Rows from block 3, named by matrix and row number. Rows with one number belong to one channel. Each number is 128 + 24 x the weight over its row's rms, rounded and kept within 0 to 255. All counts start at 0. After the name is the row's rms in percent of the matrix's.
# convs0: first 3x3 conv (model.mid.1.convs.0.weight, 128x128x3x3, standardized in use), inputs 39-51, a 3x3 kernel for each
# convs1: second 3x3 conv (model.mid.1.convs.1.weight, 128x128x3x3, standardized in use, transposed), outputs 39-51, a 3x3 kernel for each
convs0.0 098 [159 109 146 158 108 153  95  95 107 122 139 155 137 123 123 127 137 109 138 158 147 119  92 114 174 140 171 116 115 125 139 112 129 135 152 155 123 136 174 143 153 124 139 151 160 123 117  92 129  92 140  95 137 146 109 110 138 189  65 177 128 156 162  89 152 164 113 116  93 100 128  96  76 108 147  90 113 118  92  98  86 112 166 136  90 133 121 135 111 162 105 109 118 122 118 138 147 128 145 200 114  96 147  94 118 123 106 124 136 128 115 139 128 119 120  70  79]
convs0.1 101 [160 139 124 170 149 112 150 124 143 148 127  80 103 149 155 138 134 117  94 129 134 117 136 109  90 132 128 103 128 124 136 132 139 135 128 126 111 131 100 122 120  88 109 121 134  78 143 138 113 148 136 148 157 158 130 122 108  81 157 112 118 101  83 128 153 118 111 150 110 132  76 144 102 125 144  95  99 132 109 111  73  87 178 123 113 115 103 143 126 152 136 149 164  91 134 137 115 167 129 119 148  77 112 154 144 107 187 154 137 140 127 167 134 119 131  83 148]
convs0.2 099 [120  86 118 130 147 158 112 137 113 132 150  96 122 183 106 115 139 124 128 139 123 131 143 155 137 118 177 113  91 168 112 138 139 109 108 126  99 118 127 148  95 130 155 154 131 101 207  92 136 151 109 142 172 149 132 165 140 107 109 143 138 195 168  95 121 153 170  97 122 152 154  91 168 130 154 104 175 146 100  95 102 132 115 144 133 145 139 138 183  85 151 157 103 141 103 135 112 176 128 150 111  82 124 147 123  76 136 134 171 130 139 134 144 153 148 138 111]
convs0.3 098 [148  92 133 140 156 132 139 100 158 138 136  89 123 146 106  97 127 113 103 175 165  88 134 106 103  71 108 122 161 131 133 120 129 137 166 120  85 164 100 106 121 130 130 162 147 109 135 118 129 133  85 106 126 114 155  98 120  90  97 163 117 146 103 113 113 120 114 117 109 109 124 139 173 154 165 162 104 106 136 125  92 109 118 102  95 123 138 161 112 107 119 121 110 142 144 138 139 148 139 115 127 168  91 107 166  72 148 148 112 136 101 162 137 146 144 144 143]
convs0.4 102 [115 119 141 125 132 136 175 141 147 111 128 123 176 130 127 139 160 142 101 151 168 162 124 133  93  91 164 111  67 120 125 115 114 127 118 144 109 176 142 150 133 100 174 105 135  96 162 137 128 127 121  98 134 117  97 108 108 105 135 152 117 104 160  94 124 169 100 132 102 133 120 153 113 112 142 167 101 139 106 134 128 143 139  87  97 159  69 150  91 153 157 165 125 117  97 126 157 100 188 140 135 119 102 109 143 103 151 126 141 136 157 129 164 136 124 152 143]
convs0.5 099 [135 114 134 135  93 140 121 154 102 122 127 136 207  73 106 144 149 136 147 108 109 138 145  78 129 120 155 152 138 122 140  92 116 133 125 157 107 114  82 120 154 145 178 126 116 140 176 142 161 108 144 146 129 143  96 118 141  87 164 138 136  90 156 116 114 145 109 163  93 106 137 115 109  98 110 123 103 133 102 154 107 163 137 144 129 132 165 122 145 120 104 126 151 144 118 119 104  83 111 160 157 116 147 139 131 148  98 111  87  97 193 129  92  99 118 116 154]
convs0.6 102 [102 145 118 120  98 132 129 128 174 152  74  72 170 126 130 128 123 122 101 114 131 124  75 162 114 110 117 148 136 149 143 156 124  96 126 160 144 157 106 128 179 125 175  96 150 120 156 138 166 131 170  98  87 165 128 162 100  92 125 165 135 145  88 137 112 125 135 131 146 200 120  96 155 111 135 101 104 136  72 138 124 127 115 139 160 161 138 124 135 123  67 112 154  93 133 143  99 138 132 114 129 101 129 127 144 161  89 122 100 183 166 116 104  93 116 143 100]
convs0.7 104 [113 115 171 161 117 141  97 164  61 133 123 126 109 137 113 129 149 142 121 143 145  97 124 129 122  98 128 141 141 146 111 134  53 136 143 114 101 164 133 128 109 175 172 137 126 158 107  97 123 128 135 105 114 122 146  49 107 151 127 118 105 184  94 126 153 116 107 146  96 173 114 119 154 134 149 160 123 127 122 127 112 147 120  83  85 162 125  99 104  76 113  80 121 133 106 162 125 107 128 131 126 159 132 145  96 160 107 123 182 136  98 112 116 127 130  93 115]
convs0.8 102 [152 104 144  87 145 114 140 113 114 123 113 118 118 126 146 142 130 176 140 103 108 103 182 122 149 131 174 146 138 147 130 149 138 154 137 113 126 157 124 146 118 115 148 170  93 133 171  99  97 157 141 139 131 132 158 126 105  90 147 130 145 111 120  89 136 110 140 152 140 120 106 100 158 152  92 137 118 109 140 138 133 120 116  96 102 129 156 114 116  99 110 134 127 128 109 127 119  88 125 158 130 167 166 114 121 131 118 126 129 132 117 144 126 130 133 122 135]
convs0.9 102 [ 99 174 124 138 135  95 126  82 137 140 104 165 165 123 106  99 160 132 119 151 146 117 132 109 120 179 144 117  94 150 147 123 161 143 154 161 156 163 134  89 131 153 137 118 199 126 122 137 133 142 105 114 186 165 163 112 158 142 113 117 124 109 148  84 130 136 122 126 127 141 154 110 147 170 118 129 131 147 142 130 136 153 117 110 128 139  80 126  99  99 178  78 137 124 130 119 106 151 121 137 140 128 147 107 124 122 118 141  91 129 129 189 131 125 135 136 145]
convs0.10 103 [127 135  74 154  93 126 117 150 126 112 121 125 108 127 142 134 158 126 101 130 135 107 112 105 153 138 135 155 102 139 119 101 104 158 188 153 121 135 146 137  93 122  92 120 112 135 147 176 106 168 134 118 148 128 111 185 144 100 154 175 173 110 156 132 160 154 142 140  99 124  79 131 136 119 105 122 149 111 193 127 132  86 139 166 152 122 165  63 141 110 109  93 154 147 133 165 118 148 111 149 130 106 117  96 128 136  86 122 146  45 123 129 156 138  93 124 165]
convs0.11 106 [140 120 114 168 110 122 121 171 119 119 154 166 155 112 122 161 119 154 106 117 137 148 123 161  90 109 163 145 124 127 144 146 140 138 103 128 135 129 110 108 107 103 149 102 110 103 142 100 162 131 136 146 164 136 108 143  97 120 141 108  98 125 167 174 149 109 144 157 153 111 110 129 160 121 133 110 108 113 162 169 144 122 194 139  97 135 113 121 123 124  76 154  97 144 110  83 102 183 129 111  82 164 102 116 151 140 136 124 137 112 165  99 117 106 133 115  79]
convs0.12 101 [142 165 154 147 135 147 160 112  98 142 120 132 119 136 116 168 112 145 139 146 132  79 119 142 139 118 130 142 114 105 140 163 144 144  71 105  86 110 110 139 148 216 161 148 120 162 137 165 179  92 107 102 102 100 110 108 113  83 153 143  94 113 127 152  88 171 147 135 138 131 141 124  96 119 100 170 170 149 146 120 116 123 139 149 119 115 109 100 154 146 152 144 122  90 106 155 150 151 139 149 161  84 131 158 122  97 109 109 172 161 124 133 140 145 178  93  99]
convs0.13 099 [142 117 119 136 107 142 141 119 142 109 130 109 182 132 108 194 104 139 136 114  92 107  87 100 128 122 148 113 111 116 183 112  90 120 133 121 150 136 114 130 155 135 151 146 122  83 136 174 137 108 107 108 125 117 132 170 137 146 113 185 130 163  70 127 132 131 129 168 119 111 179 168 120 106 128 135 122 146 161 109  99 137 154 122 158  77 118 149 129 140  76 131 100 125 115 130 116 109 125 105 122 139  91 127 160 147 125 185 158 142 113 105 163 134 145 136 144]
convs0.14 101 [ 99 182 101 146  97 127  74 159 101 125 141 147 101 151  83 126 134 148 105 141 127 169 142 127 125 136 104 132 104 164 141 127 106 178  90 135 130 121 140 108 126 158 130 117 138 114 140 129 184 172  99 136 129 140 174 123 120 148 161 160 167  52  81  97 105 143 117 110 136 137 142 183 153 135 145 147 132 155 147 154 139 155 117 108 137  95 120 125 151 163 117 109 114 154 118 113 145 136 116 156 149 122  89 136 124 139 108 129 160 120 102  89 140 125 136  48 147]
convs0.15 101 [119 135 130 148 114 161 108 145 117 112 123 135 113 109 113 153 125 140 146 118 118  91  96 151  79  91 141 147 154 127 132 116  96 112 141 120  89 127 149 174 135 114 135 120 143 133 106 169  77 106 111 144 122 163 101 136 117 104 152 112 147 145 131 170 142  77  88 134 139 112 159 136 130 106 148  85 108 121 137 156  87 123 136 103 125 140 114 162 135 125 144 142 172 134 159 133 123 140 130 145  79 125 144 106 153 160 140 142 134 141 121 125 144 106 136 102 148]
convs0.16 099 [118 107 134 100 147 146 118 111  93 134 134 118 190 130 101 160 123 140 118 156 110 128 119  99 152 118 137 123 117 140 123 132 166 124 158 112  86 128 153 140  83 121 134  89  84 207 119 114 124 148 130 147 143 100 127 154 130 134 191 143 127 176 132 167 124 122 159 124 154 117 156 141 168 135 116 104 149 160 121 122 124 140 106 150 123 158  99 139 122 128  99 145 152  92 106 116 157 129  96 106 113  97 129 133 142 131 157 131 125 121 132 160 121 156 149 112 140]
convs0.17 100 [127 123 158 163 163 127 161 167  88 100 135 122 127 120 134 129 126 110 148  60 121  89 128 101 127 116 110 116 114 175 103 154 158 125  77 112 130 134 113 155 120 138 136 115  85 109 173 128 127 119 108 133 138  75 164  84 135 154 120 166 152 133 163 121 128 105 118 129 100 166 160 139 149 133 175 137 128 130 159 133 117 168 149 116  93 140 141 156 172 115 163  94 153 130 115 119 138 102  90 137 160 117 146 128 112 148 148 131 183 153 161 143 144 153 135 141 106]
convs0.18 098 [168 135 174 138 108 101 125 142 153 102  95 145 158 114 185 128 202 116 129 112 120 119 113 173 161 116 165 148 123  63  98  93 134 127 187 119 107 158 107 128 110 112 100 110 102 132 132 194 135 129 156 108 160 107 154 149 133 128 147 111  88 145  90 188  61 110 161  73 119 126  88 132 139 142 119  88 126 139 124 115 104 164 122  95 148 192 117 101 109 135 167 133 138 123 145 133 121 159 153 113  89 164  94 142  87 104 107 126 152 132  94 129 100 165 104 108 135]
convs0.19 101 [145 111 169 122 124 112 133 123 180 121  93 169 145  99 156 102 179  93 148 130 106 102 165 106  99 137 113 144 146 144 163 138 109 140 124  85 125 128 141 122 102  97 118  80  84  76 145  97 152 105 107 122  66 145 131 103  88 139 168 125 138 105 157 112  84 137 138  72 131 127 154 127 104  81 139  85 123 179  63 118 119 161 103 143 124 154 117 162 116 120 119 126 102 123 160 123 121 109 138  97  96 106 162 129 114 149 151 135 138 131  61 162 144 124 160 138 103]
convs0.20 099 [118 131 106 151 149 132 159 119 134 116 135 115 115 119 104  99  85 126 135  96  94 103 135 131 142 117  91 119 107 128 129 108 123 116 162 160 145 101 130 138 112  58 195 113 134 150 132 145 143  75 135 111 163 119 114  79 122 156 119  66 193 103 196 102 123 109 115  85  72 120 157 113 159 139  67 115 120 136 168 139  96 134 117 124 136  77 130 155 148 123 100 101  79 110 152  90 159 147  99 132 149 138 116 146 145  75 123 199 120  85 137 173 165  93 106 102 143]
convs0.21 101 [149 150 116 108 180  87 146  95 165 147 121 170 134 129  97 121 150 128 100 140 135 140 147 132 104 121  98  92 119 126 131 114 122  96 139 171 153  97 133 128 136 137 160 140  95 116 131 117 104 114  78 131 167 161 122 119 157  98 147  99  99 143 121 150 121 132 175 112 103 127 149 113 140 127 177 105 135 116 119  97 132  75 109 129  93 110 119 100 129 148 163 118 134 138 128 145 113  84 149 136 160 124 111  98 177 136  88 110 141 151 136 128 114  99 156 135 118]
convs0.22 101 [128 118 119 134 116 145 143 103 124 154  83 143 102 109 152 121  84 148 128 103 193 120 108 117 143 157  92  89 147  82 135 112 126 170 133 139  89 110 116 135 141 167 124 133 118  98 148 108 126 131 124 160 137 128 150 116 122 121 147 126  95 121  96 112 135 156 105 107 111 113 136 159 124 146 111 136 149 118 118 110 104 119 113 108 137 142 121 155 116 161 122 146  93 147  63 205 138 123 125  97 105 154 145 100 110 122  74 106 144 143 117 149 129 139 155 137  93]
convs0.23 099 [124 118 113  98 108 139 108 154 139 128 135 103 136 142 123  78 118 135 118 169 138  98 109 167 135 114 128 180 126 159 141 118 118 123 130 117 122 126 128 129 157 173 146 113 122 155 185 144 148 122 119 173 154 131  98 139 134 142 113  65 154 195 146  89  99 136  75 106 141 106 118 146 121 111 136 118 108  86 114 158 110 167  92 149 113 128 127  89 111  89 108 132 146 177 141 114 162 169 127 154 150 149  71 139 141  99  93 134  85  99 160  93 130 157 100 132 125]
convs0.24 103 [128 159 147 110 147 128 107 178 156 193 118 103 129 109 150 100 148  67 143 168 127 171 130 143 130 130 129 146 112 168 136 108 126 121 149 129 147  88  88 158 133  96 136 155 130 187 134 166 100 107  79 122 124  99 137 111 151  98 111 130 145 167 148 142 158 100 144 119 112 124  91 137 111 107 117 140  97 142 163 127 103 192 100 146 129 129 143 137 118  90  87 109 143 160  96 124 109 162 125  96 110 149 104 124 165 112 113 174 145  85  92 120 118 163 160 136 158]
convs0.25 100 [ 84 127 112 176 141 128 127 132 125 149 124 115 132 162  94 186 130 142 124 132 140 147 100 135 143 139 177 156 107 142 104 154 149 133 107  70 139 105 116 105 147 112  99 125 142 137 151 135 110  94  78 125 134  84  95 155 122 123 119 136 137 129 111  88 181 176 146 130 116 111 111 131 153 135 147 128 179 120 129 165 119 115 103 147 128  78 140 105 167 132 118 142  95 151  97 151 144 114 102 101 171 129 111 152 118 133 152 153 109 131 128 119 101 119 144 128 134]
convs0.26 100 [147 125 160 124 149 138 130 179 116 130 145 107 139 124 131 153 145 102 183 121 121 125 151 113 161 123 109  96 111 103  84 142 169 128 108  89 129 143 144 114  96 138 127 155 118 138 118 172 147  95 164 124 157 127 121 105 126 143 159 129 159 167  79 153 141 159 139 160 136 138  99 114 114 117 111 126 131 139 134 136 118 169 150  86 169 123 121 125  98 132 119 169 121 143 130 147 134 128 123 192 161 122 182 175  83  92 136 103 142  94 118 105 119 109  96 126 132]
convs0.27 101 [131 132 114  98 142 123 119 168  70 164  80  99 134 140 113 106 125 121 104 142 169  92 148 136 162  78 157 134 124 148 117 113 144 153 137 142 120 158 140 104  87  98 147 128  83 131  92 118 106 133 121 177 110 119 150 145 149 121 180  89 159  72 111  75 104 121 131 161 106 108 122 118 125 132 139 134 143 156 122 120 127 133 104 127  89 110 167 142 132 160 129 127 119 138 101 115 132 140 119 141 156 102 106 128 157 131 145 127 119 133 122 143 111  83 108 138  68]
convs0.28 103 [131 128 164 122 134 105 167 106 141 123 119 165 164 143 127 122 138 100 132 119 104 125 124 135 151 161 115 132 157 148 131 158 144  94  96 127 155 129 109 109 162 122 121  82 127  99  97 126 187 136 135 145  89 171 112 190 134 168 133 158 127 142 182 120 106 151  99 109 125 110 124 181 142 138 145 127 158 123 109 104 156 100 130 141 120 135 125 106 168  91 149 141  95 101 114  95 121 155 133  84 147 101 112 117  98 132 141 116 104 106 156 134 144 107 148 119 165]
convs0.29 101 [182  92 111 152 127  99 141 153 120 159 200 131 127 141 151 132 131  91 130 132 166 140 163 106 154 105 125 108 121 115 125 121 148 121 120 134 107 142 149 148  83 132 112 150 125 133 119 168 126  81 103  96 172 152 122 103 130 130 165 140 122 104 135 150 120 126 124 143  93 156  94 149 126 128 130 147 110 132  91 143 116 126 142 113 143 163 125  92  96 169 124 121  98 156  50 120 125 168 141  94 128 143 136 144 152 147 148 118 112 145  73 132 104 111 111  63 109]
convs1.0 100 [ 62 145 131 136 116 104 144 145 162 136 145 115 132 117 148 120 111  80 144 101 147 107 142 109 154 103 148 144 149 140 172 172 114  99 133  64 112 194 139 141 137 129 161 185 101 101 135 123 130 148 137 133 148 116 114 146 107 129 121 126 110 115 142 125 104 152 120 124 140 109 140 124 100 152 174 125 114 147 124 141 140 147 134 132  75 126 109 101 150 114 135 122 145 120 153 133 172 135 120 111 130 113 155  95  93 120  99 110 123 151 133 124 149 115 141 107 139]
convs1.1 100 [136 132 107 108 114 133 151 141 172 116 148 147 158 120  74 138 180 133 142  91 126 131 150 114 134 111 124 137 124 124 107 107 151 105  93 138 104 148 155 135 127 204 121 140  86 126 134  97  81 160 131 156 150 133 147 158 158 147 148 144 136 184 139 154 127 145 141  99  94 176  94 122 153 103 111 127 125 137 130  85  97 131 177 117  97  87 111 155 131  72 131 152 106 142  98 136 125 133 106 171 124 126 148  85 123 135 108  97 128 148 131  86 132 158 157 146 109]
convs1.2 099 [147 138 108 116 166 217 120 116 131 128 109  81 156 130 154 145 119 110 109 166 117 124 122 152 149 106 107 140 164 118 106 138 102 152 124 134  94 137 111 170  89 123 203 130 141 130  85 156 115 150 107 170 123 137 129 168 106 153 158  73  84 106 141 163 106 179 160 155  95 142 107 119 157 118 116  90 161 122 175 127 159 105 152 116 126  96  86 127 129 132 128 115 113 134 170  96 161 112 113 137 103 115 159 141 146 161  73 126 139 128 125 118 150 186 136 107 167]
convs1.3 101 [139  85 125 126 127 148  80  88 145 160 133 132 109 112 143 127  98 119 128 109 118 128  88 115 158 109 153  79 110 118  97 117 157 154 184  70  80  85 175 120 176 129 120 122 120 105 167 140 108 164 146 113 151 142 162 102 134  95  85 152 114  86  77 127 143 120  86 112 130 133 116 120 103  91 140 106 150 131 120 141 117 158 162 118 118 119 126 120 155 144 140 123 108 140 121 125 127 108 126 143 129 141 109 140 118 102 152 152  83 144  96 140 127 122 110 137 136]
convs1.4 102 [164 131 104 109 129 121 179  93 139 139 157 155 103 137  77 155 162 120 126 130 184 142 125 119 128 124 106 129 114 155 127  63 161 160 145  80 112 162 130 108 132 110 155 126 130  99 159  87 127  98 107 114 128  98  74 139  94 159 113 142 116 137 128 165 115 121  76 129  93  73 100 101 132  70 149 128 116 104  95 128 111 121 113 158 117 130 101 151 141 114 134 119 129 115  58 166 108 121 147 103 142 131 118 138 142 153 128 119 149 130 106 153 147 146 137 116 115]
convs1.5 101 [129  93 141 168 129  84 135 116 140 179  82 140 101 151 152 118 144 105 117  73  93 109 124 139 117 100 108 131 125 136 138 155  96 139 156 141 130 136 135 149  89 111 126 147  94 116 170 130 132 145 156 124 128 141 121 105 161 111 125 137 172 118 115 138 130 126 128 129 180  90 162 135 133 124 127 176 157 156 169 118 149 131 130 129 102 159 132 154 154  98 162 138 133 128 180 120 126 116  99 152 104 103 149 110 134 135 141 116 102 137 168 127 136 112 118 110 130]
convs1.6 099 [121 133 120 119 121 130 100 100 162 137 140 100  91 112 106  92 126 121 123 168 136 119 177 123 112 121 130  74 115  95 163 126 116  92 106  99 106 131  83 114 169  91 133 179 107 137 117 105 118 132 123 118 135  98 112 139 176  98 119 103  96 115 135  59 160 145  98 126 148 109 169  92 152 136  52 140 127 146 149 149  95 105  82  85 134 166  86 132 134 118 139 109 101 155 165 140 120 158 152  94 112 137 128 103 122  95 142 119 148 133 108 147  91 112 110 120 120]
convs1.7 103 [109 142 124 137 129  91 137 174  96 136 101  88 118 123 115 102 177 137 129 123 128 151 148 101 138 108 135 133 127  89 119 141 130 165 137 115 134 161 122 114 116 174  94 147  88 107 127 119 123 134  97  93 170 116 105  69 162 107  92 113 121 159 107 149  86 132 136 158 113  91 136 117  83 122  97 115 157  70 134 122 124 125  91 124 119 134 107 161 124 110  99  92  99 101 119 136 142 107 143 130 110 124 140 132 121 165 140 140 151 129 133 120 131 114  75 116 155]
convs1.8 097 [187 151  96 151 105 156 126 155 141 124 134 120 134 156 153 150 138 147 138 107 139  68  94 137 145  98 131 111 119 116 160 125 109 114 133 127 122 137 153 118 132 152 168 139 127 104 119 129 141 130 128 132  87 138 148 129 144 110 142 118 153 157 136 149  95  99  91 105 117 109 125 109 136  78 106 174 137 178 138 119  97 147 124 154 165 119  74 113 143 161  98 130 136 139 186 123 157 121 125 105 146 129 143 128  85 152 140 129 126 148 121 150 150 146 146 110 145]
convs1.9 100 [141 178 121 137 145 126  72 114 145 110 120 130  91 171 133 137 144 114 141 150  37 133 158  72  93 122 118 115 129 110 126  85 139 130 121 118 116 120 126 127 135 113 125 121 140 121 146 156 146  97 117 117 113 155 149 142 126 173  93 117 120  97  93 137 112 165 152 152 124 147 121 101 102 133 166  97 119 124 158  76 172 163  93 136 140 167 124 104 104 126 123  66 130 120 166  87 108 135  84 150 102 151 117 177 131 135  67 123 132  97 112 120 170 111 131 152 133]
convs1.10 098 [153  92 130 128 123 162 116 126 138 137 116 119 132 106 108 139 118 165 105 125 130 104 163 106 133 134 117 102 102 154 144 147 184 127 144 118 130 123 149 149  94 133 148 124 157 126 162 109 104 129 101 160 165 149 111 175  65 192  93 164 113 191 160 130 103 132 115 126 141 132 158 112 163 120 125 108 126 121 132 126  71 173 117  97  78 104 113 145 124 104 165 129 114 127 125 145 143 124 143 126 141 200 161 169 122 142 109 137 161 168  95 114  83 110 104 110 127]
convs1.11 103 [122 139  99 155  88 146 123 119 125  70 109 125 156 159 204 109 147 100 100 139 125 151 143  88 145 123 124 139 137 114 131 123 150 157 120 142 133 110 145 107 109 181 126 132 130  54 146 147 143 109 116 149  99 175 144 109 101 106 113 165 149 139 115  98 125 114 135 109 149 160 105 148 146 114  53 150 113 137  97 100 183 173 129 138 163 159 150 139 117 129 216 136 120 127 121 154 124 155  95  88 145 160 122  99 138 132 181 128 141  95 146 186 150 114 111 163 129]
convs1.12 101 [145 159 128 123 116 102 130  94  93 108 154 161 136 117 103 104 119 139  71 124 141  97 136  88 123 172  94  89 141 130 186 146 155 147 146 112 107 120 155  98 151 153  97 103 117 123 118 140 146 136 111 153 145 144  99 149 100 151 142 155 171 106 125 113 101 136 182 160 131  85 109 139 125  79 144  97 164 132 170 156 117 109 125 141 177 111 183 120 143 112 122 127 120 108  86 137 139 101 142 110 127 129 131 102 182 167 123 172 144 132 123 134 111 179 124 144 143]
convs1.13 099 [139 128 169 121 180  85 136 123 109 126 144 106 121 142 110 107 122  87 179 136 141 136 145 121 119 129 145 123 157 158 106 118 140 164 161 159 142 175 117 128 162 123 117 139 129 124  88 131 158 187 210 147 111 140  96 119  99 158 126 120  63 142  75 144 129 118 142 137 118 128 111 104 192 112 144  92 122  99 160 135 132 119 131 137 166 118 126 141 105 142 134 151 107 108 150 135  71 119  99 136 115 126 129  75  91  71  75 133  96  88 108 115 125 132 127 170 164]
convs1.14 101 [106 205  86 144 111 165 129 139 133  88  94 134 137 126  99 133 115 143 137 111 101 147  94 112 165 140 102 155 131 132 138 109 161 100 137 109 109 156 104  96 148  95 157  62 122  96 114 147 122 124 131  91 121 104 105 114 132 129 159 123 117  99 136 100 142 153 138 148 149 145  92  94 135 150  73 128 120 144 125 117 131 108 113 105 103 106  97 146 116 113  86 147  59 125 123 112 133  92 136 132 102  76 119 156 109  95 132 165 127 150  93 139 129 115 108 136 146]
convs1.15 101 [126 129 126 120 115 126  83 136  93 140 137 111 117 100 113 159 156 118 160 194 128 108 136 150 105 134 103 102 134 127  83 155 106 156 128 189 145 135 129 102 150 104 131 146 138 135 109 148 119 142 149 121 155 143 134 137  83 136 141 149 131 120 194 145  83 123 146 108 114 167 111 133 158 105  77 125 112 106 150 102 153 110 108 126 127 127  70 134 133 112  94 115 103 152  99 138 114 126 100 125 114 123 131 160 123 105 130  81 103 173 125 122 109 107 141 130 132]
convs1.16 098 [157 147 140 147 140  78 127 140 127 111  90 133 124 153 116 121 121  85 181 155 102 127 157 146 150  79  92 109 166 117 104 119  98 116  76 142 127 127 102 127 145 137 174 139 123 138 103 134 166 123 103 124  87 133 123 164 120 104 136 119  95 137  86 170 105 120 104 153  95 138 145 122 128 115 104 135 142 106 140  89 127 125 114  87 125 144 112 160 146 146  97 101 106 102 139 116 175 123 149 108 125 144 157 177 130 165 193 123  77 102 119 116 103 133 152  82 128]
convs1.17 106 [167 148 100 125 135 123 139 125 161 130 170  60 115 136 131 125 154 115 144 137 143 124 133 115 121 153 141 106 112 127 123 123 115 133 122 141 105 157 134 129 102 123 124 132 140  93  98 141 135 112 121 126  92  90  99 139 108 151 131 134 149 132 109 117 136 128 148  97 123 123 157 127  81 156 135 123 131 149 134 152 165 102  95  99 119 150 114  93 103 121 103 120 120 111  92 171 139 158 113 153 147 151  99 151 160 154  89 156  57 152 130 161 145 142 111 159 117]
convs1.18 102 [132 114 138 126 158 128  92 103 100 147 128 113 117 117 118 146 151 106 124 169 137 121 129 134 169 157 126 133 110 149 141 186 112 141 161 105 159 101 195 125 146 149 118 178 147 136 119 128 102 133 132 151 175 145  99 176 118 174 123 161 127 148 120 119 115 160 134 100 104 147 148  97 122 148  99  79 133 138 160 123 102 115 135 154 112 126 191 158 111 149 126 145 132 134  94 133 137 100 123  91 167 156 122 108 139 108 108 108 147 110 110 159 134 102 103  85 126]
convs1.19 099 [142 150 159 131 101 152 148 170 106 143 116 130 136 158 101 116 109 106 163 162 113 128 137 154 133 136 139  88 178 165 135 163  96 124 155 116 103 143 167 118 134 158 100 119 159 116 125 114 105 172 168 104  83 125 113 106 110 161 127 130 100 141 146 139 150 119 139 124 119 137 164 145 120 119 137 122  94 143  79 133  89 143 156 126  84 154  89 154 120 147 165 131 105 155 137 136 170 114 124 118 155 141 102 140 175  91 124 126 157 182 124 129 138 126 143 137 151]
convs1.20 109 [143 148  94 138 108 159 124 106  92 146 140  98 163 142 114 123 169 106 128 135 166 141 146  77 159 114 125 135 140  72  95 133 152 120 137  91 135 152 137 114 156 138 158 120 147 162 120 119  94 137  95 125 115 106 122 139 118  98 141 160  88 105 118 119 115 138 102  79 100 171 159 134 118  95 166 158 127 105 165 131 120  77 153  91 122 147 135 127  89 134 115 131  89 117 141 111 160 138 165 128 126  95 110 152 107 122 123 181 127 150 122 112 134 139 109 124 134]
convs1.21 101 [141 130 157 100 140 160 116 143 124 110 166 113 150 134 157 121 143 134 117  69 167 120  94 118 121 110  85 147 123 138 137 146 136 121 138 192 111 157 129 163 157 156 151 138 120 128 123 170 152  88 141 110 108 121 131 132 130 122 109 131 148 123 188 114 137  82 183 102 123 134 138 167 109 116 142 101 108 165 132 108 157 120 125 101 131 131 127 136 131 117 155 132 106  92  71 150 139 157 161 121 139 135  90 120 134 157  84 113 136  99 111 142  75 119 119 144 108]
convs1.22 099 [153 147 122 176 127 126 135 120 121 151 147 120 156 133 145 161 128 128 116 127 153 141 138 155 152 163 116 149 109 140 127 119 106 117  77 141 106 122 148 134 132 132 178 121 123 138 132 146  85 142 105 135  91 159 104 149 145 162 117 118 148 106 125 123 153 116 162 113 118 168 139 128 149 116 114 111 147 151  95  95  89 135 126 144  92  89 103 127 112 114 147 121 144 105  82 118 116  88 127 136 153 126 164 100 120 141  97 110 131 104 140  85 118 120 126  94 117]
convs1.23 101 [137 101 147 150 138 126 143 139 117 112 144  98 155  56 146 128 158 157 163 125 173 108 113 148  87 142 133  99 118 144 101 124 104 189 124 117 143 137 110 114 138 129 122 118  92 135 144 100  92 132 113 113 130 129 107 109 143 121 119 136 133 149 102 157 153 134 145 110 104 147 134 186 199 127 118 177 110 147 104 125 160 115 122 109 114 127 141 102  79 147 123 138 124 112 135 117 158  88 124  95 137 121 119  63 138 103 105 106  69 106 148 145 102 118 128 113 116]
convs1.24 101 [190 162 138 116 133 142 122 116 119 105 116 134 139 147 167 131 133 142  97  92 122 128 123 150  96 143  96 104 101  80  76 104 128 139 113 164 127 157 119 163 143 163 174 164 156 106 113 119 161 125 162 146 107  92 121 135 146 159 149 138  92 201 165 109 139 141 110 157  93 154 136 131 128 125 133 124 118 112 127 117 135 131 100 115 101 130 137 181 120 168 143 104  92 179 144 170 164 152 138 166 178 137 124 134 146 124 133 117 135 100 164 121 141 111 143 132 151]
convs1.25 099 [127 121 128 114 115 112 131 121 106 119 158 138 113 129 116 112 174  98 118 139 110 140 143 123  87 117 108 123 135 169 137 109  88 142 146 126 104 143 125 106 113 109 145 154 161 129 149 136 137 158 125 110 116 128 145 101 147 155 141 146 114 115 135 160 110 122 126 119 159 117 117 176  83 139 104 119 112 100 102 125  87 124 102 111 147 181 104 162 139 136 123 114 164 169 111 148 127 124 100 120 149 164 118 100 122 177 127  86 112 135 132 104 144 133  94 110  75]
convs1.26 102 [130 179 132 167 142 124 102 132 166  85 128 153 129 136  59 139  88 151 109 124 123 103 133 138 132 100 104 143 134 182 113 108 114 139 129 176 123 144 132 132 105 149 138 106  94 132 104 166 123 117  94 138 151 130 109 165 107 105 130 127 129 112 148 100 114 124 119 137 142 147 114 114 145  97 116 162 153 120 106 103 128 142 153 104 131 102 136 139  95 124 103 163 165 126 146 138 164 110 107  93 141 107  93 153 117 142 162 145 130 157 112 122 153  82 142 130 113]
convs1.27 103 [ 78 121 140 110 165 183 160 141 143 116 136  54  75 131 159 105 149 140 132 128 138 150 136 127 130 122 148 115 128 134  62 144 115  90 127 107 155 143 101 128 138 133  74 114 153 125 156 118 121 110 150  93 165 130 104 136 125 131 156 120 129  88 127  88 131 182 126 148 175 114 133 127  93 110 150 114 106 110 145 124 132 113 139 112 148 114 141 122 111 125 122 160 142 139 119 100 121 100 133 160 137 127 125 150 147 116 160 148 134 130 132 153 131 146  93  82 135]
convs1.28 100 [130 160 134 139 138 105 146 141 152 105 125  97 124 165 162 114 110 135 146 165 145 145 152 177 154 116 128  95  94 111 102 142 126 112 145 128 125 187 135 128 120 146 161 110 153 130 145 111 127 131  97 150 164 153 159 103 149 118 109 126  96  59 126 166  98 142 103 146 126 132 135 161 135 126 107 139 114  85 104 130 137 125 104  87 116 114 158 145 102 148 124 106 129 129 146 169 133 115 118 130 171 110 135  99 128  93  92 148 114 120 110 105  82 143  94 116 143]
convs1.29 099 [161 134 130 126 136 133 129 136  98 118 157 110  92 114  70 120 138 101 161 156 154 133 134  75 134 135 133 125  85 139 101 138  91 195 122 146 133  71 117  82 132 118 107 120 124 116 121 148 148 137 115 108 136 126  85 141 124 173 151 151 132 123 119 140 131 115 138 147 171 155 173 104 129 146 163 124 188 124 133  79  92  90 128 106 169 153  73  96 132 100 120 126 134 125 109 131 175 134 106 155 121 130 114 115 136 144 117 144 107 119 156 112 142 125 161 174 121]